config.toml
color_jitter = 0.1
encoder_conv_stem = false
text_encoder_causal = false
text_encoder_norm = "layernorm_no_bias"
text_encoder_bias = "all"
text_encoder_parallel_block = false
text_encoder_inner_norm = true
nesterov = true
orthogonalizer = "newton_schulz_5"
Rows from block 3 of the text encoder, named by matrix and row number. Rows with one number belong to one neuron. Each number is 200 + 40 x the weight over its row's rms, rounded and kept within 0 to 999. All counts start at 0. After the name is the row's rms in percent of the matrix's.
# gate: MLP gate (text_encoder.blocks.3.mlp.gate.weight, 256x128), inputs 0-127
# fc1: MLP up (text_encoder.blocks.3.mlp.fc1.weight, 256x128), inputs 0-127
# fc2: MLP down (text_encoder.blocks.3.mlp.fc2.weight, 128x256, transposed), outputs 0-127
gate.212,134,191,205,211,206,193,198,177,210,180,219,213,124,202,217,170,210,174,253,207,216,232,173,215,204,182,232,249,187,243,227,143,273,231,196,190,230,239,183,258,218,170,230,197,180,207,275,223,251,197,222,168,176,183,168,280,203,256,204,207,267,180,105,254,223,235,211,224,166,216,210,207,205,200,256,281,178,203,223,210,148,166,155,144,181,186,169,254,188,182,149,159,177,214,234,245,158,154,136,216,144,318,306,165,142,239,225,205,149,199,194,180,109,117,164,231,157,169,185,127,224,229,148,122,180,199,248,268,183
fc1.212,112,214,232,137,184,180,118,167,180,177,175,212,241,220,227,215,179,113,197,186,183,125,118,183,232,215,221,158,154,150,226,166,216,191,160,211,235,175,168,144,201,152,177,203,133,259,168,182,185,212,160,203,187,300,181,178,187,193,188,143,176,264,203,242,191,206,229,250,176,248,176,262,201,223,153,180,192,178,196,217,258,207,112,260,225,221,151,250,207,165,267,209,254,183,218,233,218,295,159,138,165,284,161,253,272,163,116,191,230,225,276,229,265,172,228,210,208,201,202,193,238,228,240,246,252,193,165,218,221
fc2.212,192,198,226,93,163,219,184,214,254,157,193,211,182,252,235,232,163,184,178,209,178,137,3,170,204,240,158,142,149,170,264,148,198,229,156,227,201,214,147,204,215,190,212,200,163,205,183,224,172,144,174,220,190,302,197,211,196,182,213,197,223,254,216,239,150,228,189,243,197,208,202,244,222,225,201,230,211,206,275,249,264,180,155,213,182,241,178,192,171,161,226,169,208,210,178,179,194,257,145,168,178,323,175,216,231,86,163,176,257,255,231,228,172,213,253,216,202,192,203,191,235,205,216,226,204,188,193,203,217
gate.213,105,159,167,212,189,195,213,206,205,207,229,222,205,175,142,231,219,245,168,207,166,183,151,177,224,129,201,158,224,189,222,180,256,240,237,236,189,116,200,252,224,215,276,221,133,257,237,239,209,302,178,152,216,200,196,266,178,89,223,143,162,179,173,153,234,269,232,183,174,307,143,157,201,223,194,192,250,210,175,222,223,228,170,195,180,189,83,156,186,195,192,158,179,221,237,211,154,225,240,147,189,176,177,135,259,145,247,278,176,199,132,168,177,208,219,192,221,186,244,152,213,252,273,216,210,196,262,222,211
fc1.213,107,133,254,184,229,241,190,155,175,154,195,154,218,163,239,226,142,243,182,164,191,161,231,231,161,191,241,206,195,195,238,199,168,201,172,219,251,283,215,263,196,226,211,210,233,190,194,197,185,131,193,263,127,224,167,162,154,241,274,234,181,224,162,192,182,192,126,184,234,137,281,237,167,147,198,191,145,219,140,247,194,253,162,216,159,221,257,184,184,201,219,217,162,202,227,183,192,219,245,229,269,207,268,277,107,218,259,143,225,149,223,231,214,181,168,184,119,167,269,260,178,188,161,157,123,248,253,208,151
fc2.213,103,237,253,262,185,255,185,181,188,261,164,221,235,138,167,218,204,202,264,167,197,195,113,179,186,198,263,237,238,207,223,184,208,237,244,101,253,263,225,223,152,190,178,183,250,235,198,223,203,115,221,255,166,231,177,202,162,232,229,254,253,223,192,160,238,217,182,205,177,210,211,210,212,186,281,189,141,211,154,155,188,256,221,168,171,170,155,218,217,196,156,126,147,214,177,150,97,241,160,227,191,204,231,272,177,205,234,152,235,196,272,205,217,251,126,184,123,154,241,231,110,186,161,193,184,221,211,156,146
gate.214,092,232,240,261,225,146,182,163,238,263,184,238,138,206,243,244,218,216,183,191,190,141,167,178,141,162,179,196,236,175,213,196,242,165,156,167,188,187,146,183,222,233,262,199,173,174,225,178,217,262,173,202,215,167,160,195,186,168,251,169,188,243,199,162,211,253,258,192,141,210,150,270,169,193,210,242,266,220,172,259,207,171,233,110,256,216,197,174,265,159,147,182,204,198,189,192,298,193,251,194,209,182,182,231,144,199,142,161,271,236,253,216,181,178,118,188,173,156,180,267,146,222,302,224,266,151,168,103,186
fc1.214,094,242,166,197,206,237,171,259,245,211,173,181,217,234,127,132,230,208,190,244,207,231,205,191,182,183,236,156,131,198,164,240,162,200,321,252,254,218,192,259,148,251,187,218,227,226,145,194,163,209,175,189,174,275,187,192,199,242,167,211,179,220,186,182,170,139,172,185,201,165,215,109,266,240,160,204,153,182,194,170,222,243,166,247,128,182,197,205,128,185,210,198,238,199,212,200,113,205,234,217,240,205,140,168,255,126,246,229,190,166,127,169,204,223,227,189,261,286,275,141,204,177,132,202,182,192,211,296,162
fc2.214,087,189,152,176,174,200,276,215,252,136,199,100,173,207,169,143,221,256,174,172,207,220,202,208,224,273,225,185,186,188,239,252,163,212,233,225,163,239,171,240,258,170,171,210,191,219,227,142,224,191,180,181,164,257,201,192,162,218,260,207,291,196,238,271,163,223,177,144,204,187,195,140,272,217,221,154,203,216,123,212,216,222,208,144,144,132,240,252,191,247,299,132,165,192,270,139,175,202,240,195,197,166,188,190,201,131,179,205,187,306,167,162,138,226,227,164,214,182,219,179,152,225,134,197,213,212,189,268,253
gate.215,044,279,203,185,170,160,302,169,204,240,146,260,145,202,156,287,168,168,156,224,248,174,235,259,259,133,160,197,205,180,236,187,169,174,162,237,180,252,100,229,150,255,259,284,185,119,146,156,239,200,204,222,187,254,232,235,195,227,253,285,198,180,202,207,213,248,197,186,217,218,215,148,208,147,207,180,201,245,188,185,164,191,254,198,253,236,182,116,162,180,135,178,238,175,233,243,134,231,248,173,230,207,239,195,203,204,220,210,191,184,174,251,170,154,200,213,201,192,172,179,242,155,219,168,127,168,150,177,241
fc1.215,051,120,207,174,255,237,190,182,206,197,234,124,199,182,193,168,168,284,210,222,150,227,211,151,219,226,238,251,176,240,169,233,243,266,233,125,253,180,304,106,242,121,124,168,201,215,191,288,184,180,179,197,218,229,163,141,241,223,202,194,164,224,191,201,191,186,157,167,194,150,219,240,178,178,183,253,241,180,253,236,210,252,157,239,154,213,185,205,225,208,289,169,121,219,177,166,269,175,159,260,189,218,115,198,207,190,208,106,222,170,183,148,179,199,155,173,202,222,206,208,179,189,222,221,230,284,202,201,162
fc2.215,047,242,184,207,258,190,220,255,176,232,227,163,147,197,189,168,146,165,224,159,186,246,151,137,123,223,232,232,203,205,112,212,206,210,235,154,222,215,270,215,190,170,177,168,180,179,231,280,182,244,158,183,240,159,238,189,224,171,236,183,232,227,173,266,186,187,190,119,159,197,247,208,216,127,207,287,266,171,265,201,209,211,127,91,168,185,155,313,228,163,224,152,135,211,164,176,240,207,205,198,214,232,182,203,211,258,253,239,252,240,255,205,135,170,162,206,152,214,204,264,196,158,174,204,247,159,228,179,202
gate.216,084,202,184,233,167,186,159,196,175,263,130,228,173,192,113,199,246,171,150,224,197,177,214,235,229,224,196,200,227,157,186,250,225,203,249,254,175,199,257,223,207,127,242,184,211,180,240,263,239,221,199,176,178,213,212,160,198,254,231,207,190,249,225,194,173,128,216,199,229,236,261,168,240,222,293,184,227,184,286,149,201,215,223,177,297,191,173,180,162,202,173,192,151,194,182,225,186,240,100,167,249,158,147,227,201,176,126,66,251,124,170,149,250,165,222,201,162,195,234,171,269,186,140,209,219,244,157,205,162
fc1.216,080,87,202,185,195,147,249,167,119,163,247,182,180,232,248,198,199,217,175,158,212,207,185,206,298,277,126,157,245,190,260,248,185,220,184,203,219,183,236,124,172,198,246,225,174,174,202,188,134,205,214,195,210,155,231,176,215,149,248,189,225,170,85,210,256,232,204,246,183,269,259,200,200,182,197,214,220,246,142,152,268,174,232,180,224,231,215,186,228,254,175,129,162,220,190,136,184,233,185,170,150,239,209,205,242,195,188,160,208,225,256,205,194,226,161,255,256,233,217,180,140,220,175,169,169,232,232,82,238
fc2.216,083,80,204,221,201,166,160,250,144,183,197,167,202,278,258,203,157,196,205,193,178,199,253,195,207,198,184,180,164,166,229,214,153,143,188,299,191,204,246,168,188,214,196,293,218,256,171,173,167,250,145,269,259,168,175,190,207,224,246,241,234,179,145,203,240,212,197,227,168,213,248,265,140,219,174,168,252,263,113,127,230,200,170,143,210,161,191,212,205,213,221,225,195,190,198,161,229,296,200,153,159,183,253,160,204,150,205,164,213,264,195,181,237,198,193,277,200,185,190,193,217,177,120,202,136,257,267,222,146
gate.217,119,128,246,149,261,139,225,250,242,233,192,262,292,189,229,181,201,289,184,175,148,235,205,107,174,232,183,194,136,219,228,209,100,218,167,201,174,237,171,192,298,215,256,219,263,150,247,168,150,186,195,201,231,134,109,224,186,225,226,172,207,214,195,274,246,195,153,209,210,180,219,225,231,199,257,224,209,254,97,235,142,237,177,179,206,213,212,208,186,198,167,172,217,207,217,219,263,228,105,160,154,170,248,230,199,169,208,158,208,210,199,144,154,141,187,178,171,206,199,262,223,176,194,224,197,179,213,216,227
fc1.217,113,203,165,196,127,193,172,135,211,229,252,202,140,224,200,190,170,233,170,249,177,198,291,283,240,200,166,115,178,132,157,179,224,242,200,209,245,221,207,187,176,159,221,142,255,237,167,171,199,206,212,191,211,188,212,256,136,210,201,245,172,306,193,171,246,139,235,170,126,203,142,214,180,194,229,243,136,161,209,210,178,234,252,185,199,221,230,168,223,276,229,239,256,161,251,185,198,254,209,200,164,203,165,114,227,300,160,143,159,196,220,166,171,236,213,231,195,180,178,213,200,215,163,205,95,166,229,274,236
fc2.217,115,199,156,170,226,241,195,203,235,203,246,228,123,159,168,231,195,228,179,219,230,142,266,246,141,202,158,167,210,159,242,210,191,183,222,196,183,279,193,156,218,116,216,208,242,196,203,164,257,195,147,162,204,219,248,229,161,181,167,140,142,301,187,127,144,211,188,215,135,225,147,206,212,191,234,216,180,184,199,154,209,258,175,215,181,192,153,196,169,228,191,153,147,268,170,179,188,207,265,250,164,262,219,147,259,256,290,236,162,214,153,202,180,294,248,215,209,191,200,277,193,224,193,189,153,152,258,279,142
gate.219,101,150,194,215,221,186,237,286,245,159,263,241,192,261,177,214,162,225,200,235,256,191,186,301,164,119,164,198,108,252,202,189,188,188,178,192,239,215,238,182,253,265,233,222,182,257,218,227,210,184,201,140,188,213,221,302,209,245,179,186,198,226,185,231,202,145,179,113,180,171,165,226,208,217,140,201,247,222,162,217,250,181,225,189,196,245,188,191,219,213,162,164,165,171,208,180,198,185,181,277,151,144,182,199,192,114,214,146,183,277,248,217,130,180,223,218,166,186,207,120,144,182,98,192,140,223,262,179,242
fc1.219,093,262,216,250,151,135,202,207,213,178,188,172,196,262,204,169,239,240,159,197,216,185,175,241,197,173,183,211,138,221,236,228,220,213,198,205,253,137,171,189,268,235,194,239,225,191,274,221,239,167,179,193,242,304,262,278,242,199,122,219,201,212,191,159,206,183,198,155,160,173,210,243,151,230,152,173,237,238,209,223,243,125,202,139,217,177,150,230,164,240,180,177,249,110,208,192,217,170,259,295,201,164,183,236,226,155,193,194,191,316,191,185,186,182,186,129,148,201,225,204,114,226,171,215,134,208,108,166,208
fc2.219,120,160,262,230,198,243,245,197,199,142,177,197,186,243,181,214,224,175,251,131,113,185,203,253,241,183,205,173,106,289,206,181,211,144,193,194,252,149,264,154,240,148,165,166,282,222,198,208,237,214,145,223,194,242,266,206,216,148,84,214,187,192,239,208,221,164,191,191,113,169,166,253,144,215,178,248,237,210,205,234,238,165,161,195,224,220,169,208,255,281,200,221,166,178,194,209,159,242,174,261,236,143,195,240,186,205,195,226,218,256,148,175,231,243,240,175,146,220,184,180,113,205,178,263,161,227,147,166,193
gate.221,078,199,225,204,147,149,248,147,188,287,222,218,210,232,196,205,180,162,236,192,204,235,215,174,224,182,193,152,208,143,185,262,173,180,268,250,186,184,211,259,264,220,179,209,196,118,210,246,261,207,143,213,263,176,203,172,154,242,211,224,195,191,224,167,166,298,220,175,207,173,154,193,209,268,191,249,170,156,187,244,260,219,233,230,187,222,215,197,116,216,230,111,170,206,192,131,194,214,179,279,192,226,136,229,150,307,117,273,193,185,220,253,152,119,228,241,232,191,167,184,157,187,151,143,235,172,204,159,190
fc1.221,072,171,243,207,154,195,213,176,198,183,225,203,260,213,181,124,230,207,212,198,217,148,179,202,184,220,207,212,173,161,105,118,217,125,190,142,128,180,190,245,243,212,187,178,147,173,255,151,253,222,224,215,224,168,214,236,155,274,160,167,171,239,199,196,113,210,200,194,191,162,169,222,232,245,281,247,253,157,147,183,241,255,210,242,191,208,280,236,222,130,187,258,200,264,178,225,176,192,224,206,174,188,261,156,260,157,244,188,162,144,170,171,206,125,178,125,249,256,180,310,202,250,200,227,193,156,216,189,220
fc2.221,070,194,266,228,181,228,197,191,197,212,175,198,225,183,231,114,174,261,270,165,246,167,140,172,156,172,207,210,203,136,159,158,166,135,193,207,158,178,170,264,209,256,217,120,153,179,200,153,205,209,246,215,224,228,266,195,216,313,214,191,171,177,180,198,151,224,229,194,180,158,184,169,166,197,254,178,244,212,202,259,222,255,134,173,168,170,226,231,182,243,243,187,181,257,262,289,161,195,166,134,193,139,159,216,215,204,216,165,162,152,155,208,235,153,224,161,204,256,198,279,140,243,252,225,281,181,190,293,205
gate.222,116,207,188,267,174,236,267,229,293,166,195,218,170,230,167,249,207,178,241,233,182,232,191,179,252,231,219,181,230,245,238,251,181,235,162,190,191,183,123,186,210,175,255,147,158,174,175,257,216,197,125,70,175,215,292,257,221,224,208,202,191,221,251,162,285,209,146,255,196,189,177,168,117,184,232,171,201,251,207,203,205,200,209,139,181,196,226,253,196,151,204,209,185,215,144,140,174,235,220,132,202,197,237,215,254,160,136,211,224,167,143,205,117,203,267,170,233,223,192,154,182,148,125,158,188,178,224,235,250
fc1.222,117,223,201,165,160,186,149,208,225,208,170,156,123,157,182,215,227,182,174,273,237,179,249,210,107,207,276,188,185,242,243,252,129,180,163,205,168,238,134,175,247,201,186,169,206,176,143,161,270,187,170,219,187,221,175,244,202,227,250,220,147,258,259,202,201,283,137,160,242,171,223,232,178,169,218,122,176,167,255,163,260,190,277,104,153,236,240,261,228,147,176,219,224,261,196,204,124,214,213,184,221,206,203,193,184,158,178,243,218,246,147,226,171,150,264,220,182,155,175,255,274,161,204,223,189,179,212,248,199
fc2.222,115,114,212,210,171,263,165,203,217,197,206,218,169,183,249,211,179,193,246,224,264,125,178,224,268,208,212,234,239,222,205,241,170,239,181,225,124,184,160,143,253,186,208,158,267,218,141,204,318,234,124,218,206,208,157,254,137,237,217,195,79,187,189,258,182,187,143,236,229,173,265,175,146,201,215,138,273,216,216,206,194,172,211,184,167,146,178,192,156,210,195,173,265,259,143,231,133,207,226,152,234,207,207,200,118,183,182,187,168,270,181,248,209,204,224,152,235,212,247,180,206,168,170,275,199,181,225,225,200
gate.223,129,176,272,231,152,203,245,237,222,277,245,224,252,187,202,165,245,193,229,187,217,248,180,240,256,131,149,245,220,172,223,258,174,174,201,206,245,134,176,202,221,156,183,248,183,197,235,101,192,194,211,162,187,203,139,186,210,213,191,222,219,207,170,227,170,193,250,181,186,203,140,178,168,220,228,211,280,210,256,141,226,173,131,179,145,221,158,276,222,213,156,150,158,286,196,115,197,194,252,178,259,229,172,170,236,221,95,277,244,177,165,206,223,218,169,144,154,256,202,216,265,178,178,190,161,239,116,182,224
fc1.223,123,222,229,236,235,212,177,226,138,160,156,181,195,204,170,181,170,135,211,207,160,186,204,211,306,165,251,215,221,207,281,171,161,225,173,243,320,139,142,129,211,174,159,167,187,156,129,162,209,213,145,194,200,168,208,130,191,180,320,206,238,253,231,251,103,177,242,229,147,232,189,211,138,203,259,209,128,153,157,221,154,190,216,251,192,202,186,145,261,229,274,203,207,234,254,226,244,247,171,244,243,165,186,212,221,177,198,191,224,217,192,146,143,224,229,197,181,228,195,233,212,158,215,212,220,188,243,213,168
fc2.223,147,160,204,228,229,173,181,243,150,247,148,219,258,190,168,219,220,166,193,188,211,227,247,237,280,133,232,261,240,200,228,155,104,153,169,196,356,146,185,198,142,178,148,208,194,165,185,159,240,198,175,160,207,213,177,131,178,228,258,152,211,235,228,227,139,226,184,151,160,260,173,192,138,216,232,265,195,137,217,171,194,159,198,227,145,259,210,230,268,282,209,184,215,272,215,186,198,186,184,199,226,165,235,248,214,208,207,249,253,189,133,178,185,209,205,169,156,184,186,274,260,162,173,200,162,196,193,149,188
gate.224,097,252,177,307,205,235,155,182,144,231,248,246,262,271,211,289,269,231,212,203,189,144,185,207,226,196,193,136,178,149,160,183,249,215,230,172,123,198,220,190,242,169,210,233,201,183,181,135,233,171,193,118,254,181,149,219,236,132,248,249,203,206,207,222,192,283,178,155,251,177,167,203,263,158,243,284,246,182,256,214,193,120,184,186,180,189,248,163,180,176,202,194,211,152,210,169,201,169,242,252,163,217,225,153,189,165,189,234,186,218,137,186,149,239,196,173,161,178,241,235,239,218,149,141,126,162,236,152,165
fc1.224,087,141,276,186,219,177,217,182,217,245,237,174,129,193,114,135,135,110,146,227,177,244,252,222,184,155,145,204,249,188,241,216,214,206,247,198,250,225,119,186,257,230,176,188,183,206,163,234,255,199,297,188,126,251,187,252,160,202,221,222,166,183,190,91,210,209,236,210,172,212,192,174,212,215,180,143,206,210,164,184,198,196,173,225,255,303,168,200,153,174,134,191,181,204,222,237,245,248,178,158,167,249,200,209,206,227,268,175,179,150,178,213,141,182,211,205,265,197,221,235,243,210,232,177,203,291,162,158,146
fc2.224,099,114,301,180,196,222,213,223,181,194,216,146,147,162,202,230,143,127,165,221,179,228,274,157,158,161,213,156,221,188,175,157,159,263,220,235,146,249,183,187,207,157,220,175,131,132,235,220,162,232,254,218,181,175,171,262,150,158,100,203,245,252,209,161,206,191,184,219,137,186,230,250,177,300,157,204,169,211,171,241,162,246,158,143,244,245,199,173,238,193,170,212,204,176,170,237,212,213,179,171,176,178,237,221,187,222,224,255,212,201,246,231,162,193,238,238,279,255,237,171,222,157,233,243,236,247,200,274,125
gate.225,111,203,204,233,140,270,193,249,303,184,202,313,195,242,208,184,241,208,180,127,237,184,180,221,235,148,189,233,139,211,237,266,153,155,230,194,173,166,165,174,156,265,209,189,139,221,236,197,240,211,233,212,148,209,191,256,180,168,166,185,227,254,209,242,212,226,214,197,181,201,205,176,211,185,255,269,101,229,233,247,176,241,226,143,245,226,156,188,270,206,206,214,177,176,249,169,259,165,149,203,168,236,138,154,186,256,177,254,148,189,171,204,118,123,226,213,177,178,178,254,146,181,121,203,218,221,163,199,262
fc1.225,108,159,224,205,204,225,213,237,246,157,200,260,191,218,174,202,218,260,175,208,215,147,219,253,210,167,174,232,190,206,214,177,177,200,281,122,138,231,148,216,195,231,215,168,203,175,146,225,183,196,249,204,158,223,223,254,250,176,217,213,189,206,213,193,134,227,248,152,196,213,149,213,160,210,56,228,267,253,217,208,171,288,171,158,143,158,259,214,231,218,142,239,189,184,193,231,227,198,165,209,89,237,216,222,193,266,187,151,212,270,187,146,244,173,227,199,118,125,162,256,222,123,230,224,210,270,226,217,176
fc2.225,095,201,174,278,226,193,239,211,178,270,190,256,185,233,165,167,241,219,190,170,198,178,178,274,192,217,206,160,130,160,301,158,155,128,224,150,193,187,174,262,176,235,155,230,146,171,172,224,227,278,215,177,130,194,241,267,231,237,208,140,185,256,206,148,176,171,176,226,231,187,219,209,222,163,175,256,236,306,192,159,183,235,144,204,181,202,251,207,191,193,234,232,190,193,198,195,217,198,171,178,177,260,159,204,240,189,178,114,162,190,193,206,171,138,223,169,213,120,165,213,98,177,233,263,267,264,169,270,178
gate.227,114,92,217,184,246,206,206,228,244,203,254,210,180,167,171,138,245,249,193,259,128,278,176,226,214,154,246,236,246,180,177,170,159,200,269,204,147,152,181,259,160,224,223,226,192,225,238,220,213,184,170,123,197,204,144,290,225,149,194,214,241,231,246,299,163,151,200,246,225,176,207,190,191,181,182,183,245,268,234,132,243,178,126,187,209,181,239,210,277,167,163,144,171,234,182,190,237,201,227,203,190,175,206,153,162,200,208,184,182,191,297,166,214,188,195,137,176,159,160,152,202,272,189,195,226,140,117,183,236
fc1.227,124,140,163,214,221,226,138,181,249,182,241,199,121,164,127,164,204,210,171,246,149,246,201,216,216,167,186,237,288,167,169,186,164,143,268,191,88,188,244,252,208,194,258,221,183,237,211,168,207,181,189,204,198,304,158,303,221,219,215,146,250,219,243,254,150,180,199,239,167,188,236,230,155,148,167,163,273,288,220,144,246,209,128,219,166,238,222,189,255,173,186,167,174,236,186,204,241,236,236,190,181,167,209,124,170,188,243,169,178,191,271,159,234,183,200,170,215,224,199,147,201,204,182,212,254,149,181,210,229
fc2.227,120,188,197,191,210,151,229,160,163,211,174,145,166,202,165,185,234,206,132,231,211,206,203,229,233,167,218,242,177,145,154,115,218,180,274,178,153,285,185,262,212,197,139,177,229,163,176,208,147,256,169,202,220,198,226,213,279,201,138,190,190,163,231,202,243,141,210,277,195,150,215,183,162,254,182,160,197,253,268,173,281,230,168,184,271,214,174,200,221,201,190,198,198,150,214,241,248,204,199,318,154,225,191,168,198,200,224,159,149,147,276,222,193,157,239,195,138,211,181,240,251,206,286,225,255,150,182,186,100
gate.229,088,196,220,188,201,234,257,240,234,220,158,237,229,237,186,181,209,265,158,129,201,209,278,167,229,196,141,233,201,115,349,171,225,165,229,193,196,155,268,216,194,204,264,131,168,221,141,173,192,125,235,121,209,186,138,214,214,187,264,182,246,207,225,169,210,241,221,234,140,169,137,231,201,218,260,216,110,225,252,206,226,190,255,242,152,107,229,214,249,199,189,189,165,214,203,148,243,215,203,179,209,147,185,206,238,201,249,168,179,184,166,187,241,156,182,144,207,180,166,153,183,199,237,213,257,205,212,253,152
fc1.229,089,192,202,185,179,201,194,240,146,161,164,199,181,250,193,201,182,196,170,150,209,215,265,166,189,232,168,258,247,143,262,159,205,202,181,172,202,169,212,230,235,328,197,229,194,170,204,155,150,174,282,152,238,190,120,245,239,171,252,198,144,257,197,116,222,231,220,222,141,166,141,243,228,205,220,175,184,181,254,225,198,180,287,238,189,128,194,267,160,299,218,189,186,257,195,233,157,213,143,223,184,168,188,209,207,204,173,164,85,208,198,225,199,171,244,162,246,131,190,161,173,163,214,221,270,177,228,238,156
fc2.229,088,188,176,208,240,211,177,180,219,237,240,150,207,260,114,210,137,118,179,63,249,178,239,154,242,172,159,181,259,208,195,227,169,155,156,203,280,196,113,207,232,223,273,275,216,138,214,177,245,179,244,189,199,193,124,224,185,184,113,153,165,260,175,208,221,231,239,173,181,184,225,220,209,190,277,238,224,177,217,176,259,278,211,174,170,230,231,210,141,176,247,195,140,220,228,206,174,212,183,232,214,219,235,206,213,219,196,214,135,209,227,196,216,111,191,178,203,166,226,245,166,216,262,176,200,193,279,219,156
gate.230,110,200,178,186,180,179,252,205,270,242,218,220,152,200,174,201,209,149,204,287,284,212,204,171,181,167,146,241,158,212,187,205,211,192,172,242,206,223,198,203,90,261,212,173,101,243,277,231,184,230,181,152,201,231,163,222,243,259,203,202,273,208,195,268,162,223,129,111,174,203,224,151,201,126,248,208,231,186,156,164,154,219,128,200,192,87,266,182,177,184,227,166,173,191,167,185,169,199,183,211,256,237,188,160,173,249,253,215,209,215,236,156,224,172,279,244,243,185,264,172,223,167,225,200,176,139,192,169,231
fc1.230,107,209,187,250,201,200,169,178,216,183,209,204,216,187,193,203,162,238,139,229,260,174,191,144,210,132,208,127,165,251,308,192,120,161,154,235,211,182,245,250,173,223,265,251,199,182,230,166,186,227,208,224,121,204,219,154,202,220,162,173,270,145,172,233,203,210,303,187,218,163,192,155,236,183,199,211,196,208,260,207,161,171,186,141,233,141,282,226,188,179,182,249,171,281,244,302,240,171,172,196,155,148,194,165,209,202,85,197,244,189,167,197,177,237,239,169,202,214,242,143,255,192,260,241,165,148,204,216,184
fc2.230,134,241,253,209,210,184,183,164,193,212,253,244,261,221,229,183,152,167,276,183,260,182,167,184,148,134,152,113,256,182,299,267,153,196,86,228,181,189,250,283,174,201,156,195,198,144,243,230,147,224,242,196,139,204,175,168,257,253,179,149,193,218,203,263,246,123,218,193,212,220,198,117,143,149,177,196,217,139,207,248,203,149,223,124,224,192,198,188,222,221,203,262,201,182,227,266,214,215,181,209,194,167,150,208,236,207,200,192,254,172,149,179,152,213,211,146,195,239,209,181,199,216,282,212,227,150,236,211,202
gate.231,110,216,198,171,229,191,235,276,268,221,260,229,169,280,218,199,220,181,247,130,185,204,196,204,200,279,169,216,202,152,202,222,176,209,211,191,239,176,198,212,218,243,242,210,191,196,248,99,233,259,237,245,237,305,216,150,142,206,221,194,184,217,189,225,148,212,219,141,201,262,138,215,188,110,157,176,142,235,142,209,216,244,241,265,209,128,173,193,254,161,176,161,178,248,253,195,200,216,137,192,192,187,175,232,226,195,193,250,206,216,138,156,162,146,183,136,223,79,163,141,148,221,207,215,212,177,265,189,207
fc1.231,107,195,190,230,121,251,192,218,190,261,197,208,155,199,184,137,195,227,142,189,214,265,196,235,204,211,170,194,174,231,292,171,141,225,214,176,255,149,175,245,93,154,219,280,195,222,224,230,178,175,228,234,141,203,169,250,261,144,278,170,206,179,196,194,178,213,260,243,210,132,181,214,213,113,186,236,166,212,190,165,160,268,197,199,228,141,196,191,212,351,210,183,227,291,227,154,211,168,221,224,168,184,221,225,174,208,149,185,215,157,198,153,262,217,257,176,157,185,207,141,209,250,180,210,159,168,183,233,227
fc2.231,110,179,215,209,155,286,179,185,204,245,156,216,208,220,170,228,220,167,207,186,172,205,227,174,247,159,260,198,215,148,167,155,142,205,178,171,212,217,166,272,254,202,261,268,113,213,231,149,183,192,290,251,137,201,141,258,249,203,170,178,206,175,225,192,277,256,216,228,159,192,202,208,163,135,247,245,159,180,273,139,149,248,200,213,187,197,224,185,212,267,199,210,175,240,296,166,197,185,231,277,135,190,213,243,194,199,195,153,166,217,224,168,169,151,206,192,203,146,163,112,182,245,166,244,162,121,248,232,154
gate.232,035,215,176,261,238,239,177,126,237,172,229,194,184,237,196,216,187,143,143,121,195,176,168,251,239,141,195,254,198,245,124,139,235,176,185,226,158,194,140,206,114,226,170,166,241,229,183,289,223,194,199,191,257,233,172,188,232,240,97,220,236,300,210,230,150,226,234,157,219,185,181,127,141,190,232,186,190,191,190,214,194,141,217,197,224,198,161,229,222,196,204,225,148,243,211,165,92,197,239,183,146,119,184,237,273,178,257,234,231,241,214,147,255,265,230,198,201,185,189,239,167,161,190,243,183,217,194,201,160
fc1.232,036,147,267,197,161,126,235,179,262,180,216,189,217,263,204,160,136,217,202,186,180,249,163,231,224,169,147,208,174,192,187,262,201,259,120,204,247,164,269,144,220,211,179,260,247,256,142,196,214,196,187,221,203,200,242,137,246,224,257,138,262,229,209,180,220,216,215,250,170,127,146,194,175,265,221,197,122,223,241,178,198,255,146,165,172,218,208,248,240,174,241,156,208,180,195,194,223,127,190,247,285,210,178,131,221,186,184,236,203,157,230,196,141,185,126,218,176,293,175,178,211,158,268,180,234,233,175,233,260
fc2.232,030,206,209,210,174,171,267,233,242,273,187,218,240,295,209,145,164,197,173,116,220,243,193,233,221,215,162,219,164,177,187,224,192,197,130,132,148,176,200,276,201,200,207,215,184,192,255,157,171,190,183,243,213,164,254,163,154,149,247,165,266,271,210,152,307,182,260,218,154,150,217,230,231,244,204,173,174,147,139,200,259,248,199,169,199,207,170,202,213,204,256,202,238,199,194,219,287,117,191,184,218,221,218,128,239,185,207,238,234,212,155,202,194,122,145,174,178,211,233,167,192,112,151,199,200,201,140,255,254
gate.233,132,171,188,281,183,131,155,155,175,242,182,223,206,212,297,300,161,209,178,183,174,189,176,197,276,123,216,170,264,227,165,155,235,273,154,222,177,253,175,227,206,174,183,211,164,289,217,237,233,194,126,204,241,172,176,281,230,214,216,142,211,209,170,205,205,185,299,189,235,205,214,197,219,139,191,224,209,221,140,170,188,102,244,173,170,169,208,183,240,245,152,183,190,175,97,244,193,158,199,231,206,221,148,218,239,210,200,155,173,217,262,143,210,199,246,182,217,265,199,212,211,141,183,249,212,128,205,212,211
fc1.233,125,199,198,225,132,184,144,162,259,218,210,257,158,204,267,261,206,184,223,189,268,218,243,192,228,153,211,253,235,247,160,228,218,255,144,188,211,247,182,239,206,199,150,148,252,199,152,258,230,200,194,139,200,185,190,242,173,148,203,217,170,226,145,226,209,136,280,199,262,186,204,249,193,179,107,227,191,161,134,185,221,178,155,225,186,204,229,193,198,239,239,136,209,187,166,175,192,127,212,181,155,251,186,191,182,170,205,177,157,256,258,77,233,181,185,198,123,233,185,231,209,244,179,237,281,124,291,211,192
fc2.233,125,159,238,167,160,142,106,159,245,228,182,220,214,224,200,231,212,236,204,198,207,206,260,200,156,158,154,235,171,202,136,202,179,245,219,249,211,228,131,220,170,218,189,137,217,284,150,267,234,160,253,227,196,127,195,232,200,162,174,171,201,207,191,267,210,153,222,170,252,145,129,230,250,219,143,207,164,173,154,121,242,155,160,267,164,180,217,211,269,211,178,204,235,266,205,256,189,240,256,245,159,221,191,216,222,181,148,217,188,257,178,163,221,218,143,181,107,229,246,241,246,177,266,185,192,175,292,173,174